config.yaml
arch: "tdnn"
model: "audio embedding model"
dataset: "acted Russian speech (Dusha)"
train_examples: 26041
gain_aug_db: 6
time_shift_ms: 100
input: "waveform_16khz"
targets: ["emotion"]
num_classes: 4
embedding_dim: 64
norm: "batchnorm"
activation: "silu"
depths: [16]
kernel_size: 5
wave_channels: 96
wave_strides: [10, 4, 4]
widths: [384]
am_softmax_margin: 0.1
am_softmax_scale: 16
init: "kaiming_normal"
optimizer: "soap"
beta2: 0.99
lr: 0.0045
beta1: 0.9
shampoo_beta: 0.99
eps: 1e-08
precondition_frequency: 50
max_precond_dim: 1024
merge_dims: true
one_sided: false
adamw_lr_other_params: 0.0028
steps: 5800
batch_size: 96
epochs: 21.4
lr_schedule: "poly"
final_lr_fraction: 0
warmup_steps: 290
weight_decay: 0.08
adamw_weight_decay_other_params: 0.01
Rows from block 12 of a small audio embedding model, named by matrix and row number. Each number is 128 + 32 x the weight over its row's rms, rounded and kept within 0 to 255. All counts start at 0. Numbers have three digits each.
After each channel's rows are labels from the 100 clips, of 14976, where the channel reaches its highest value: "responds to" is what is common among them. Only what is clearly more common there than usual is listed. The data: acted Russian speech (Dusha). In brackets: how many of the 100.
# conv: width-5 conv (model.blocks.12.conv.weight, 384x384x5, each kernel summed), inputs 0-95

conv.261:086141104197135135120125132070151092118172154189119161181180142144065098120043116150152170147105112150133199132128107137118117131118124134169154104160104081126124133101131096115155099129092123167130196122121130163130071151153169145105169124155131123108154131073137116150101139155063098104
responds to: emotion: positive (80)

conv.35:120198090150154101117124096117138136195128090105114131175122136170111117156115098125111076150134076116155090098105139051126185093101084141144124221126125070128139163112101111115163095161083196145127139147117054119110130141127119119155113149121099152129159127100122150081103069131157155097
responds to: emotion: sad (90)

conv.67:050105168173152142152183105113138114135141110104114072146161150124086090136140154177076131132044137078130068156129142086078107145173149133158087083194104097121237083071164113145074130148178090143101126172094132162086121131178121177115110142122144100134154069094083092150113121150135171171
responds to: emotion: positive (83)

conv.229:147096120041126130128115073130152123111116078119161140121036165122046138130138113133118102153119096080128121117125165200112116132106180163142128149167140107170146075109156153133102155139129151188123134137175124130096081081067136138136067162161126116106133151147149100126130166163162127089
responds to: emotion: angry (55)

conv.128:090174130143107129132128098143105106137110207173113132173132233112116111064084117123116126118119171130121179074150190147087071149154080115151157041096113140165195089107158149101182107148112170156104159160123169108106156206141137130033055151160169126145083135118120168097074101143154165098
responds to: emotion: positive (91)

conv.8:210058105116106146093129100135097133120128162087102051207118174161139139112119188143171106148105137057100081121139082142100105145105138136159095110138149076052114169165112117162074082134130123122144080063089127093122110130153145106179113143120181115123123133137071107066218139084096076111
responds to: emotion: sad (67)

conv.382:098074167106111156110041148119152127073089097149099178121117154069144091109150123117077170085096139169152087131174118059155082114146115145144102123241163155167129102119138090134117163154099099199080107176188113113095169152139126121235243113135110116102098207158172087110084119124063094156
responds to: emotion: sad (58)

conv.287:116159170082113109137141130075125100104178143155133165104077146115144212103144077148112118123129163168168197140133114118129128189081132099076137123135139116147134127144120088162119160122140142135095158106135124137126173120113138154100204106126132112119092182113090144142109185100177155111
responds to: emotion: angry (88)

conv.370:101179138142125135155077145099173103095180192149136089110134098071128123057152131116131166167124123091125142136166108068125135216107151110167101139061119157088161157111107116087077105158086181116170113098173123133131141178094108142124086141107107147142136113130140134151133143128061120073
responds to: emotion: positive (93)

conv.73:138091148115135121177134162123101146137192104166093132182071128129172118121146108108157099050102142072094087090090113143145075095141104130129186119147095119131140107122164213099205108197176154139112145106088099135090139097144181124122150152089143094163175058123176132075207156142092141158
responds to: emotion: sad (81)

conv.303:130154113139100125123113116140125138110129114148164064184177129124041140099150084118111168117173127120109150124132101141126153126167099160177148067143121142139112117147144152166102101196189111129139119111199189093133162150131080114124092124203156100108110093152093107077047055149140153157
responds to: emotion: positive (84)

conv.101:145086161157127128140099125139133152167084181158139148123068120137105122117166120138145133149108142139100179118089143107065057094120139137082132170090148086116120138109146083121139106164109154132116185136093142150110068152149135124080071110118206089087121192130034159062150087136113133133
responds to: emotion: sad (74)

conv.159:170151120155118134125192105091162115137134176139085113161105077146060118159117127111183116151116112132115097100153130177121190058096134164140128105108167100107107194194119176076152148126160154155085159112188120138135092116126143134159203138134123112126131083178175154073107132144113145126
responds to: emotion: angry (91)

conv.166:110125249128121150103161158133112118075105092133183144131145160151082125102072143103148104099150114122142135091135090109134122090110136116101186086095184174091128104140080137150105095176116135112156114147067109144108104109163153169093121130201153152151126129114165088121173120150129115124
responds to: emotion: positive (80)

conv.290:090141100136136160177134125145132076100083138107153148132088139118161113183084081141143076109061105143118124089133155125104109115194127105103134143128130112096119147130148068052127107158140059145154110121145141158139097136122100113101141094170131144099146181175152183108124137146117127185
responds to: emotion: positive (87)

conv.245:113120163160136136150093129129118154141156122151152092038093121105162028120179154111142108149155134149109116152096156126144133097135167113136136211174132112128128137093137151126139129103096045096159145162146113100103134146190139081106141115103141140109147128087111119120117127143122166150
responds to: emotion: sad (90)

conv.97:119088156094122102104091197193150191116134136101125175089080098185143141110138107127212139119141141148131150088156112101068145090159085166176167134106099138155115130148107099074098122093111130108088154180132140154107188112144112111109166135144156136156103141129136148151140104089141107105
responds to: emotion: positive (96)

conv.257:135163173138105106114131143137109082170092079185121131155150154134121119129102142109191103159139125116124108097115143068142178070141133129174137195159181104189085139158096082158193106148111146134097145134130125099130108130119134177129121133125137132109096135124121091141163119111125062174
responds to: emotion: sad (94)

conv.275:137154147118159085158119130176190138142127072103149138121125147077116109148048115087124136145080110103094096124151189174143091100072124166113122159111161131100125116202120102130120103105111114118130108149114129140081116134101133116137169143077175145163091095135158150056104127123135154119
responds to: emotion: angry (75)

conv.183:155087139211125078096172143146112132092149157116142137155130108126129148120148127167112185212107107113101122123114123188074063146124101125126158130152155138122137160092115033126128092162152098112159143127189105132117146074133148133136199104111126169113128127125223087137162114079107140094
responds to: emotion: sad (83)

conv.0:139164122093156111106119131120140085079119166161153100153070151095129133138075108158071132148118167123143191120174114144109159129137176111126139084120179127099064126134110179077183109106165161141139159138130120128090120178188178089147143135106105082151143103131145094160108142168204079097
responds to: emotion: angry (73)

conv.30:149068087156135156156130147136168109175078154147112088145121119118156152128085087136129140131141163148117051124080119102112143093113144162188090103130165160161059129173081114102164158144100065234070109091170074154085092086083092110087119162125049118167108045142131104090158126152172145092
responds to: emotion: positive (49)

conv.248:139127108121162107052088122136108151107120107100103142061131147164121123128086143156127143132141143154133128110133070139097185098143114166161121121067125205141136145115085127125155096120170154125144161141118091101053141106065119180068122120161147153092114094158126064091048090141163148187
responds to: emotion: positive (91)

conv.327:171064115099119089165100169121117094167188141137111116167086128156063150135132112106136167090129114123131179113131087110125094119109170132109110155197112129066134135128117147153160117123126149072107120077054116127162112170168151110135103133124070157134094058092138137087141117114117144097
responds to: emotion: sad (75)

conv.252:138149205117126135142120148102128127130149081120140132139183127188145128118097133131165162105086082107118165134114117142129085142122102137114092109086100115088113163114154122130145095210089125113166119178073159157121069130197153183119194110136051161139125088134045128143171130114137140158
responds to: emotion: sad (92)

conv.181:156135125179134165145114160075095090138070168151079156097054141108112089129123168138079078138092154135116159130115146102134169122081128127134158144108154150116108121170147157097107110119091151144166115123100145171049199110089151153109148146127157143132110104100166174148192153190179174124
responds to: emotion: sad (85)

conv.205:119102214086056167116086167132105129094166146105160166130151170095130146133147098126091094108118163184111102069147145101128108094143079092080143163085153151078154159108125087141138115101109051137140104139083116184157143118136171132155165134138122172132123150086123060141102136121105121181
responds to: emotion: positive (70)

conv.120:119136131136156153111130140137171155177112153147160171104120193156119128145136104167102121093146124142087171063101169093074184128130098074169125215166154114139155117059121134101175141134097127123131187157107142106126161127129153118100155140124112112083143159133144195064095065159165149150
responds to: emotion: positive (99)

conv.291:123120148097162113125132135130153108167075164192147178143098128125108147195157160156161163134102105085106117194159161112123107101078200185102118119089112097081098109166132115170138131122147119134040112116119138163124141165161128123140159113152123097142161166109071129139103083149080166158
responds to: emotion: angry (52)

conv.283:092121143142061100118149171128093131149177138110108119158120115099163160113111080110143098101171203121155105070088101114194152189100114136090176144116110145107140061085174174123108196146114065103143095100141158172109171110111087156117094103131064150158109080145121118118169194073076142108
responds to: emotion: positive (100)

conv.215:108087162143134157151117103133170123122145102144091132165156130102093180107063128140148099143111121142163117094127097111145060115104131138144134182086155129163123120126096125078098163187122058103132146116122095146114140090092135088172142108137143134063088104150000122140174075157111118163
responds to: emotion: sad (76)

conv.116:101126124115150156199122129140099145132160164117145208158095097142076114088084126101140099114139144165116151137123110106181108160209121148110130137057117154111083113118150097175174155159146182141125065141082106134159165136168156095065115151226105165146048133135129141117129126111055100102
responds to: emotion: angry (77)

conv.276:166106157202125158090121113105162133113056123127172120089118160122058146127111153123143119157146113067211118100098130160144053178136092220094114160096182080125111151140159109080172138183076148133087108124221067124123086110087145144047158113115162122119137128150120100140116095152131100128
responds to: emotion: sad (64)

conv.265:111107137146109117079062142149109065126186111164124165101103174131115102098166119115137146147138152111142110151134101175109125153134088187088155139141105127155156126161161122168087065119196122131188138132152101205111084116141111129149137083124119156145156098109141054053075140199121112103
responds to: emotion: positive (99)

conv.280:147132122141143094158087173114144115134156145139111099159096137107086153102194108156089109132095092145090086078137185143060051149088134132132130143132150125186136109114103143194159109120130045099141141156168132100087115133118178064115096076068189121157160173135153168150103071115110142097
responds to: emotion: sad (62)

conv.347:115147238164128136118119110113085138153175176113139155090122106134079142146108118142186105133156100095098124144130105072136097165097081105111111113168108099159113092134166116122074156126128156180106151124173151147147150123128157247166098109162109111103124119132134108096173116088131136144
responds to: emotion: sad (88)

conv.372:095165123153121164143104129160149206143143130095136128134138098114119109141113167077108082132068145106092108094110158169135160118204110111087112216152131133105139090069105166091109102132135119114144129104111166163141063074122140086194118140176164061150088055162127113148142173149045114115
responds to: emotion: positive (99)

conv.141:122225120108178101131124093173181080090072079054077085137188141160162164142072105059137130138152135102108175095075162128126119131115106110111088156092109116064143160107097073094171203122110103140149140122136126088114096148099153163114149083078149135124105138088102151141122115061102128098
responds to: emotion: positive (82)

conv.214:083067158189175154106149139134195127171153245110115146066129079217137137159146142154096136117082065114106093100204134109133079115104131080164069139153112114084107102110132165099137115125110139093106158105091186141121164134182163088107166112080051131106152173125151122096120069136104136111
responds to: emotion: positive (100)

conv.136:140103151111096183147131125133065128222088116158133082166096098140086129075124072081147139119130134141121127101167106121160159164113120159156106103120118134164114131125069138131142174172110108159155111119123184123041129089124200142179091092090209111175132137147121126119094125102095131110
responds to: emotion: sad (95)

conv.55:123133099150155104079149137153106177136146143116133153106076155168074138129088162119104096108173079122116103105123186117154108129133107147144128147122169112061112143116132125106132077109085132164084116144108094140154116074116087144089123155120116101111089128153143193113158097147115148086
responds to: emotion: positive (87)

conv.2:127144092163112164180156115115127163171168124099098117103094144059133106141221140137115123124138106070103059205168130106162151122187127137143179104114133170095175139113126156129159156117161171122198093183133128131133134143141075152123083131138114221106151132151135103182155109157106157130
responds to: emotion: positive (99)

conv.216:124087126122139090174190137103125151139150154161157191174128216175127188178147128194094118125140144114106134089139134163111131191092122127093161120159107114134141134094165067076107148154157098143131105112132123144176147145094151121089137188060137127139114124098149141135104145194106144133
responds to: emotion: positive (91)

conv.66:155138106128100117127123137103153157152224136163151108109134096162170117171143129136143087097153130089126138099112111131098129159137140078181112126113151114116171128179125158174107194146100123118175134153147136175101106160135172075154124136133157122103155134139194163119152160159118130103
responds to: emotion: positive (100)

conv.182:140143127077142063122091105114121105156186174139109113179081063156154152078175115112132123131139091098118096082133172088138146148187169126155100045161129090201122157094162143105151104127151176144122161101151136161166110158140111153164119186126132067158163096114168126162117164111121181143
responds to: emotion: angry (99)

conv.171:095146179125170127094133183107046131168155126111148142123079122144215111079155101096125125182126108140088118146137079053122136114122125121120145137153142123159172151091095087142181056123190077127108191161086131163150103137166104118177255143098100151151065134119090129148163161095097127105
responds to: emotion: sad (92)

conv.373:138086119096112125171109191048132092113121121107127121183141134048141102124105075134158090049120103141161143114127102122113165148165157184112096063101068123049106123116093091171162101169077086089139140147110132087115168149159084152114143107036094128106090145127107114132143106139154122062
responds to: emotion: angry (58)

conv.360:081181129143211091170070158095126141162129109083167098167118110130084086073191169122123063109158158121119144115113158163101183115085127106135150181159144099152121135139076068154150122107113139166139093162085168114089111134133101183098132128133157132083157183142082123107093076123186140103
responds to: emotion: sad (61)

conv.326:117131147114144185148160144123116090072146143093118129155111156069111165099101106153151123134114133095136154142097141133121149105089138125138097070114101119089103122174126174161080137129136103138134095136113096146068091118033155143109127154137095143097068111144141166107099190128119123133
responds to: emotion: angry (90)

conv.27:091091148187168088126110136120120082139173109128123176105065095113148127162142113163136158136132064115148153146145081132121128069087102189117120173105058166165097094100227155153165095125119144048145100125135137086135119108146130164111183160080146131156152096109118118113145119127136144080
responds to: emotion: angry (75)

conv.51:125141122101139096116105109087141091138120142138075142060142124142088077143154146176130204096135141102142145151129098138142097092081114132137063092105133103082135146103094081112104111133070094146112115150103103112124136126167128146045100116090115128130125102172088158097088101199123115118
responds to: emotion: positive (74)

conv.12:150074095155156165148144141133120155169096128117132103062130159144108119103160054107125121195113111125077151157164130075140162153173123144075160100146123127066119168106038093086134131135108114168104099068118140141182146193102052120152145161083079142158110067135138146122135128108146080114
responds to: emotion: positive (99)

conv.300:143104128170077120100099128089122120109092153131103080143074140039061099134114210141161138161125134092113166174097103193165202164131136110113147117206143175102115078108153082128141123094193145128087147138154135090083143119149105152222066121152143082170163158134187127143108086151158100121
responds to: emotion: sad (88)

conv.111:130124061178161193121113174070126137134139131184166116094204084113138079128128144084162114094143131131176119123115143142154101113056137159144076121062125109117133089124151083108190150159142158085115142166146086122157136169141159130176108126112147120052105050109090095156087095165144157114
responds to: emotion: positive (94)

conv.233:141122110154112175118129078193101124089124138113112146120136165111106113209102139109147117145143131164064102083142074092116106101124109141087145129117147112128117149141166173168167118109155172109136099142083108114120110061127133123147107146194145166075170090144148062069119152132118110115
responds to: emotion: positive (100)

conv.131:100159112147098127115121163119102196148144165058131109141112135115110126158121138115121116114174125145098124168130141132147038150167136122150125069121139171115079147148151161162134118125161059139086079101102208103141049108151127102145133118174163144091134069105082124118120108185104119125
responds to: emotion: angry (100)

conv.348:099146112089173120094143096113185123116169119169107090129083148183103049162134174126109125140113148146064075142125119107144136156193156116093167098141122093103186143032138146116050118173165138106127107150121143107102140101142178119156102211158179106148092126138146149148101106126144112111
responds to: emotion: angry (91)

conv.270:116138143066177166127114167127093065140143140108103167119111188178128154108117159172101143095095193106103135121126098108088131135147150172133136136088093098113154077175149150123100128140138127094199098081095078138113133127153090142112086052167137111096156122159104105126113180166118088099
responds to: emotion: positive (71)

conv.219:106149147157146120091119125133145131128126159122130142107156147145127105121074096112120111132135145149115118122214074148174136108063078146177106138118115093124113143098159155164093071095097120131224178092072125165127155157103136133155125255148104107106143109144132152142161119125117081148
responds to: emotion: angry (85)

conv.60:095162089204144167168099089073077132132138132113116094096093157143111121139130107110108156116151102140127158136134105067123103091127180135118128112152089148116088093119101117093073116187090132141144137107152072119096127122140148120075150145107216136091103156101131075054072102140093104081
responds to: emotion: positive (66)

conv.381:142079123085115123112121169127119158082159120115178127233177145126129152117080112094157170066092128156132087068170160100163136122116122121090084112160155152111130146109090100114166096169166145077106089096105088115126124122175118037181155122135163113059146083128137135158114100092172119149
responds to: emotion: sad (59)

conv.7:073139170131123114142172139129115137095157134034173147113101138106105132147139144055132111094103120168162103123166129172114125148096161186146127047033143117155111139134137140138101136089129142125159127116139132172133146136086199133143146107113127123092119124117102058102105135164092173104
responds to: emotion: sad (87)

conv.90:071115164199148115119102094109111162135104133200148073062127138164094140051132160232124101150117088076145124069088133080125172099128087113110164172104144138147155152119102125157073131147167178128159172148081160138130152122092162159205136093159108145138116135119021186165121091099146113152
responds to: emotion: angry (98)

conv.296:149095159114107137083126101177120112113105176135148125045174174103139160137145123094105137131124167128120092063053097164112158137076133140085145152098139166138167156140140139184128133073172120131071145153152166151177142095124117116124151143133085178065109122183131120098127158126133116134
responds to: emotion: positive (100)

conv.255:118169125135098076146100162131098115136080094147109122169135141096066108126147129083184123198164146124167138101155129168131098082161109145161139124160112149117110145095132067136192138135123093202083124064163093111102133098170110214128109167061148127048122112079154130172159120112100141145
responds to: emotion: sad (93)

conv.340:142134113054115131165108134097138173077122153120145112133089136137059131105100109122127100115115101167144132095132185168154105079109142176141137139076111146082160075116041129138121075167151152118137139122165152101142142143091110161128123119191089117099104115178181158082128131112121146138
responds to: emotion: angry (83)

conv.218:109177095131152107152089072127124125175112134141150142137061127148087145141139110130113090072135096075147100147068099071178182127079126122109103144070120107114112102120099101138112130123100117174099146139131105110128101096175127141060154124125195114158147180097005154103111100135131108119
responds to: emotion: sad (55)

conv.41:144100074138093102129113071115192085138129155067068116071161151101164125135161120116136083156151108142072086189133150129147151106125080127113130137112162058112189058125137137193106155091156109088156118092091086098145202130123131148154095167146130125098158099136130098115148139103139090139
responds to: emotion: positive (89)

conv.140:151194145186076184166102121137114156130134167131101125125101165101054119160167147156103134119186175096121161174092144098192147119109140121168200141135124116141186131140093158138098139156207168138154139155150124133107123127103192147102183116109122137137162045147127174122175114134197100164
responds to: emotion: positive (82)

conv.186:097191103151200102150099113204170091128129089098112067133128116154190098083145160127165151167148098135119118107079092097119093160109130152112161141089064166135148149164082079164049091077102156195107122091112135158183098145166175151135154100101117167100130135087124083088137182106129095110
responds to: emotion: positive (92)

conv.143:150063126112107131140059186084102136160175147119101134119079162098165128135177137178175124129106117092096127085151142190130068164153086147124171160025178109151157157137092133085124137145096086164163143103217136123117211072122131131125140077141192141079121140126169110146161149117101158107
responds to: emotion: sad (65)

conv.191:118135167136118109107124165162175118132177102156126121162139135137078092133170181164152148115124112085108132105107194165162148128162156137120203112172109152090152179151091090086178090118187176193079098120096198134114033103134136124171086148117178202144128138112176117125147113111110171138
responds to: emotion: angry (100)

conv.127:099111118118137096093115113153157120096132128123112142178181130153139142091060123122154196093114194143098128125155095105132114111162068145111115078168061098141113088140135165126199157146137130165139145120131094086154126124131182160193087138080118118183117148178208125145077126082084144136
responds to: emotion: sad (83)

conv.313:178110165085143116153070116065148150187139118139124078096094117115124128125104114178118133112116118145129156154150168101141108154209110176092124110122159142130133141119126120172070166138122202083178130086112085129097112132139208128084157073088085112099103122147125137147091064136110105163
responds to: emotion: angry (96)

conv.95:127176112118120094119089129152101110127127153070168158179199122103067140050091087117105175079110145113150135105095089098074149126162105118097108167201154111141163118095076159118131171076133095170149117133119132127080121124150148124122115080136172187183113158123100183119095153152131053099
responds to: emotion: positive (99)

conv.323:125081079116170091150104149134120044143104147089152138202128101122068098103110161111170137152112134118076122143203138156150087135098165137131131076150158101127095105143117193114214130157109071117128120128056162150094201078173175109141108077149185111172144115063183124119144085096135125130
responds to: emotion: sad (82)

conv.76:142111195100138074051131112136091102132126132140107110114078131162187108136140139121158170159090105173139167139127130139109069134128109124190115168120147100135088089156124172088118112187120121118131129129117085133106175149158116134086174119137165139165104071059098158181165124145111099069
responds to: emotion: sad (87)

conv.158:154108163065120099105106123179113170165161117096151125079163161155083104142092111140137138120137138110128083123127122125158108079164133133212097200166130155138099175134160117118161162170133131139158125110115109127099156104119117152172150164113120101168136095150111121102117102157224103114
responds to: emotion: positive (98)

conv.244:110109128110169103077144166156064126158095151141159131099102113144105084130168124128038082112167107143131115136099146095063077191076117175194116086123136098134108063115090118180095152124156173164212149098110132090116129123150129128142124110134134165115119126203122179110101110143122165133
responds to: emotion: positive (100)

conv.320:139161083113139143186109142107174101071065075162131103124159110169127118091098161119169080051142139121226173165089121160053087073122124189143150134128114163106172125098118112113108129077133122123133105077156195129125150153130149144162156106125079112155089118165104128109094144124132132125
responds to: emotion: positive (56)

conv.190:130134101098052158135196147110145068123155161121129113152131039145118147136115068123152091094180153143142197107092126146112153136128127130130098169087081103069138135142144152103073124142096111116123066117206087171141107087142135185102126114130118182115131114150129148134125084072149179161
responds to: emotion: angry (95)

conv.289:164147153151103134148079084140121080138077126128123063139114125133145109073138126147126125100103188115158113178086157107090087050206083150112103119136149164168121112156095113128175136060143136129151065141102065100173086124130148141157135040149128138142091122109113159079160094060123135143
responds to: emotion: angry (99)

conv.239:105116146061112114131103111056154122128110137123108097086062126116070117085104139146130075089110157127105133151161105132114176129084143091155148198153159128130120124085129156142122132098064131078127101091162141136129131129175152113082109123149121138093161178106181087132117116164172125088
responds to: emotion: sad (60)

conv.324:151102108186132123156059117122137168141086178126098122134076110081212146169160085107167051204166113115105078157113145045105142108124169079194144153119146137124061084133194130148129166106117161135154142107104109121127125185152118068110125151143124137097125124101097142048147117160168117102
responds to: emotion: positive (98)

conv.108:111102109165136117129123130118153087150122146081156140158091162114079101138122166147144076137127102143193117074132066220113105130055080114132122190088047127148165105136211102125112132074109151101164146122098158126085213120095116125069060113111192130122088189151157114097132115095146141108
responds to: emotion: angry (54)

conv.154:117120160117137119111103152171128103114151115128104092179094098151074131107126081151168117111070054137087137134154124139105107203103108121174176103168169227136114135098081097136143176143118128077111116141122171092071129149090144167173125144069191172137145043069101126125177153158125177170
responds to: emotion: positive (84)

conv.217:058049095120148144139123108086199168107085111103165135135100174173139101189151176152117083132125087094106130052084098109145080149147172171183104136133144116150130150139108101153181163105096089131084136135140191136200115143071132135165111173115161114106161078102096121092106031172090136112
responds to: emotion: positive (73)

conv.123:131091200133139159168154146143128113130112128116056166172127205154142145097138097155107161123092154098147102121095090135089124111119141110138114101167112100081199212135089199155095125190203112130189116131168136057143119121153133135127156106131070133150180095087118092057162183169141113128
responds to: emotion: positive (87)

conv.234:060149170092099150123141166115124094146207109122099159141134147146164149166134107074141172103141137043123126123122082072138086119134118107137108055135185131167129079034106178113159099099128171127050130155125162166114137129137096117167136091100066149189089096114059130127092127087075101065
responds to: emotion: sad (69)

conv.74:133142162166142150111151130157109068144100095151115099178109163137105126162081170072132095148154086168119116145164142119137125090110115136114135128145095101094110125135113105140161094145158049134146157134103126134113098087089114067134071090099157129067123144154067131132104135161171101060
responds to: emotion: sad (57)

conv.254:120087148170150105100167071193183149148131127089156101096142120137100126131112146210122149140103150118130169159113178145164077139146079089146106149119063144104135107135137153162159120169098107076126097119139114067139061132110155165153167116110157125098139160134108085101162130120152141129
responds to: emotion: angry (94)

conv.106:134204098155175145132108133134156135130126167166131176142142144101128091083118120111146138145112124091115131087102087132091109149146143155110174142051134126201198099129157172089185073146149169082120139160124087133198107113154115064103074036110128170152143089158095106148106093071125104136
responds to: emotion: positive (63)

conv.312:109158152064173108186120114112085117152149157145130112122107092135144147188123081067170139087140080116153094157151067125146106143199158137079120072115103137162106133098102157136102119143097128133146125160158103128118187136103125099180150101133150116118146152121073146162113122104135175119
responds to: emotion: angry (47)

conv.14:147079118114140170122096121138059155168137118112139150122118133100102130122164109108106161122189083123117150152096125124112096187146143127137134116090155150151088126100090140223086178134081094142176084112153138090155125174055086106085156133142119133097118117122187110087135114127117163166
responds to: emotion: positive (71)

conv.146:100095115141136147093131126172128119135098116101116165159128140124158112122105080129108112114123061176141101117132095170110121075126109069127122152157167119133159074099118114092111084108134084138142077060126132109183092085144090083195247126125088128114119129113140114060127148062003101082
responds to: emotion: sad (95)

conv.31:139107120110115125096092115154074128131170129083146105204186134108147168124160187116106128139150137119161080086080105154136216107159138078109103108129133079109134109124155117140095127146131147176132100117098104138151116062195098103140155145153229119137194123134098104131054140086153136128
responds to: emotion: sad (83)

conv.4:104157122076182121182127102083160215140135144182113111090091137141084085114125084128073098146145130164175107077112138084127177145148154111118107128123146154173177137150120165099115127061134076119089085140087109095075131122168131114127118154103104113139118127158116164111121155136110201139
responds to: emotion: sad (74)