From a checkpoint of a small audio embedding model.
Model: 7.53M parameters, arch tdnn, widths [384].
Training: soap at rate 0.0045, 5800 steps.
Rows from block 12 of a small audio embedding model, named by matrix and row number. Each number is 128 + 32 x the weight over its row's rms, rounded and kept within 0 to 255. All counts start at 0. Numbers have three digits each.
After each channel's rows are labels from the 100 clips, of 14976, where the channel reaches its highest value: "strongest on" is what is common among them; "loudest band" is the band of the loudest frequency at the time of the peak. Only what is clearly more common there than usual is listed. The data: acted Russian speech (Dusha).
# conv: width-5 conv (model.blocks.12.conv.weight, 384x384x5, each kernel summed), inputs 0-95

conv.165:142125105087165102099120102122152144122172130180139102095106127107128140113087148125126135071141143138082168143173107079116078127122096047116161182125088100141111088116076094081103139134089074130146036096092130095139141126149107162163122094083098177112143174139178168112141089128115144144
strongest on: emotion: neutral
loudest band: 250 to 500 Hz

conv.48:065159089150187159100126109165144126142143117147114161167038138141074126099120137105065104121119099127175133119123120161178146123130148173148172148089166078121128149135110073088181143099148123126142141155144116123114144090132122079095117170088128184127164123124164147131137133108097149127
strongest on: emotion: sad
loudest band: 4000 to 8000 Hz

conv.71:133125110156123054149172090079105137119188095103148136141133181162119083107114125134089124145100134145131101139186132178140086084106077105079164117153127043135132103108167106089144098088181178091129100081166058139142147194183100123159145097102163143129115157117086202174136187169113156135
strongest on: emotion: neutral
loudest band: 500 to 1000 Hz

conv.307:137110120089117125145072108091134144087118157035080110144112103109048214144080122152146149091118118195200110103105055093148053118110070137154174135148140122083139120151107124114125116083139086092144117136168091087157141071133110081132125138155129098111133140172150155144172093067117161113
strongest on: emotion: sad
loudest band: 4000 to 8000 Hz

conv.198:158082119093097078148080178117102112084117139170121097193133125163134151162146133120147137130146137058083147105211110159120121103137136087169178210124114152116078148139170122176179104164149086108077064099141121085129057140139138043125095145129077173079121102126055103135220061145086090138
strongest on: emotion: sad
loudest band: 500 to 1000 Hz

conv.337:117132119073129130110144175113103119131182110114073153133080132124130095124139111156112156117164086100151100125079116134154127175128072087117121143132057162103134092142122093126143131111105182136070127166127083161126143156150174098167116070130118166190120116165115117085113093119065103103
strongest on: emotion: sad
loudest band: 500 to 1000 Hz

conv.49:122096115178123148128087143048104142119138150151162145104116092122137172128105157080134124108136142105143137115102064107083150130121158046105192090118073150101129144128108145152072125093125162067170144150089177172109114146087155120097130069152176102100122115108155169150168124179134094119
strongest on: emotion: neutral
loudest band: 4000 to 8000 Hz

conv.89:128164108078158103120140117111126218124156119134099131182096142152092092088127150147152103142093107131163127122120138106173153160143144091155133165120126180102130101146146172147172192128037143123145220104172141176175123134094164142081165197129190151120187112210145209120136144147150152156
strongest on: emotion: positive
loudest band: 500 to 1000 Hz

conv.222:110094160081111076101123185136082136145235150038165108165052105109144091130127152130150166167123099094146140115116112065121074128177137118131125150161162164139125092129151136138145099115141059153069161195097149099098109110112136069142236077112104118049190117124050106175167132155109076126
strongest on: emotion: sad
loudest band: 500 to 1000 Hz

conv.47:097133117139138169129111145129129210078191136075111127152140151154087069136044107097190146103157140121120168154104051148117228104119142119148123177162116145140166071153104133124116173135069161138170130068041124215079052131178130111137173216160112255182107128157144158110098102164146107070
strongest on: emotion: positive
loudest band: 500 to 1000 Hz

conv.362:130087125162152144159079123154138118171167178120173144106115083182157119107101132161135096082132166108075198093129168094137106139176184201115074147134202097131020119121105091122123128139139092142119123096146112124137110135175091109122146106120121119102147146122179161139142206147149112079
strongest on: emotion: angry
loudest band: 500 to 1000 Hz

conv.238:155152157111121107147170109130147129178119092107130177079127068145124114103115132179201130149147127153195164155167078130134105124126153183121142129135114094109112111091173131093107159156060131163155127145189121192173129150110134135087071126161148130164105107101167151127075134131170129141
strongest on: emotion: angry
loudest band: 500 to 1000 Hz

conv.193:173113109080122147104128104120108122073128148153157135170104094058097125086120136182133115142128154116118084097185147088176193149119109132097145102130155143144129146154087100153104168153100146129124122131126092119145140133074125095146110148124169091131135174143054139155099147106061103142
strongest on: emotion: neutral
loudest band: 500 to 1000 Hz

conv.328:110150169097156156108134178094100129168204140136163133114105174119104131150152131119082080084168142104100108159180090157159083148173124125150090087181142149130125118145116170129116125103176148131182129151149144058148090091122109110148099212148086113103150160130079165100145185099147157079
strongest on: emotion: positive
loudest band: 500 to 1000 Hz

conv.363:121098096129141110082087116120128153133136102147131117082153176110161101102110152131087110094131174085145159154126119142138155096119168172135210113189123179084116127095193150093130119146074171140108064104120102137147192195141173086141130157121188071093108150213118142126103130102156107129
strongest on: emotion: neutral
loudest band: 500 to 1000 Hz

conv.20:131175062183167114089162033162096149131141139120190152096097119137140109112138147096129123169156089145141194114135101133132096103124123133108163094071156149141114148089154139124090076122140094159152118091130150124042162123058094139077108084080046139148127083097129146130132123122088147188
strongest on: emotion: neutral
loudest band: 500 to 1000 Hz

conv.61:044101126184127114131134148136127117149141116187126090146079137083093091111126101126119177109118190148191062110148162146125125095154104097062159095154126116128065133127141158106146125098112149088111151132100086164159110100147110108141154131201060094153112106117042089134123170127159122167
strongest on: emotion: neutral
loudest band: 4000 to 8000 Hz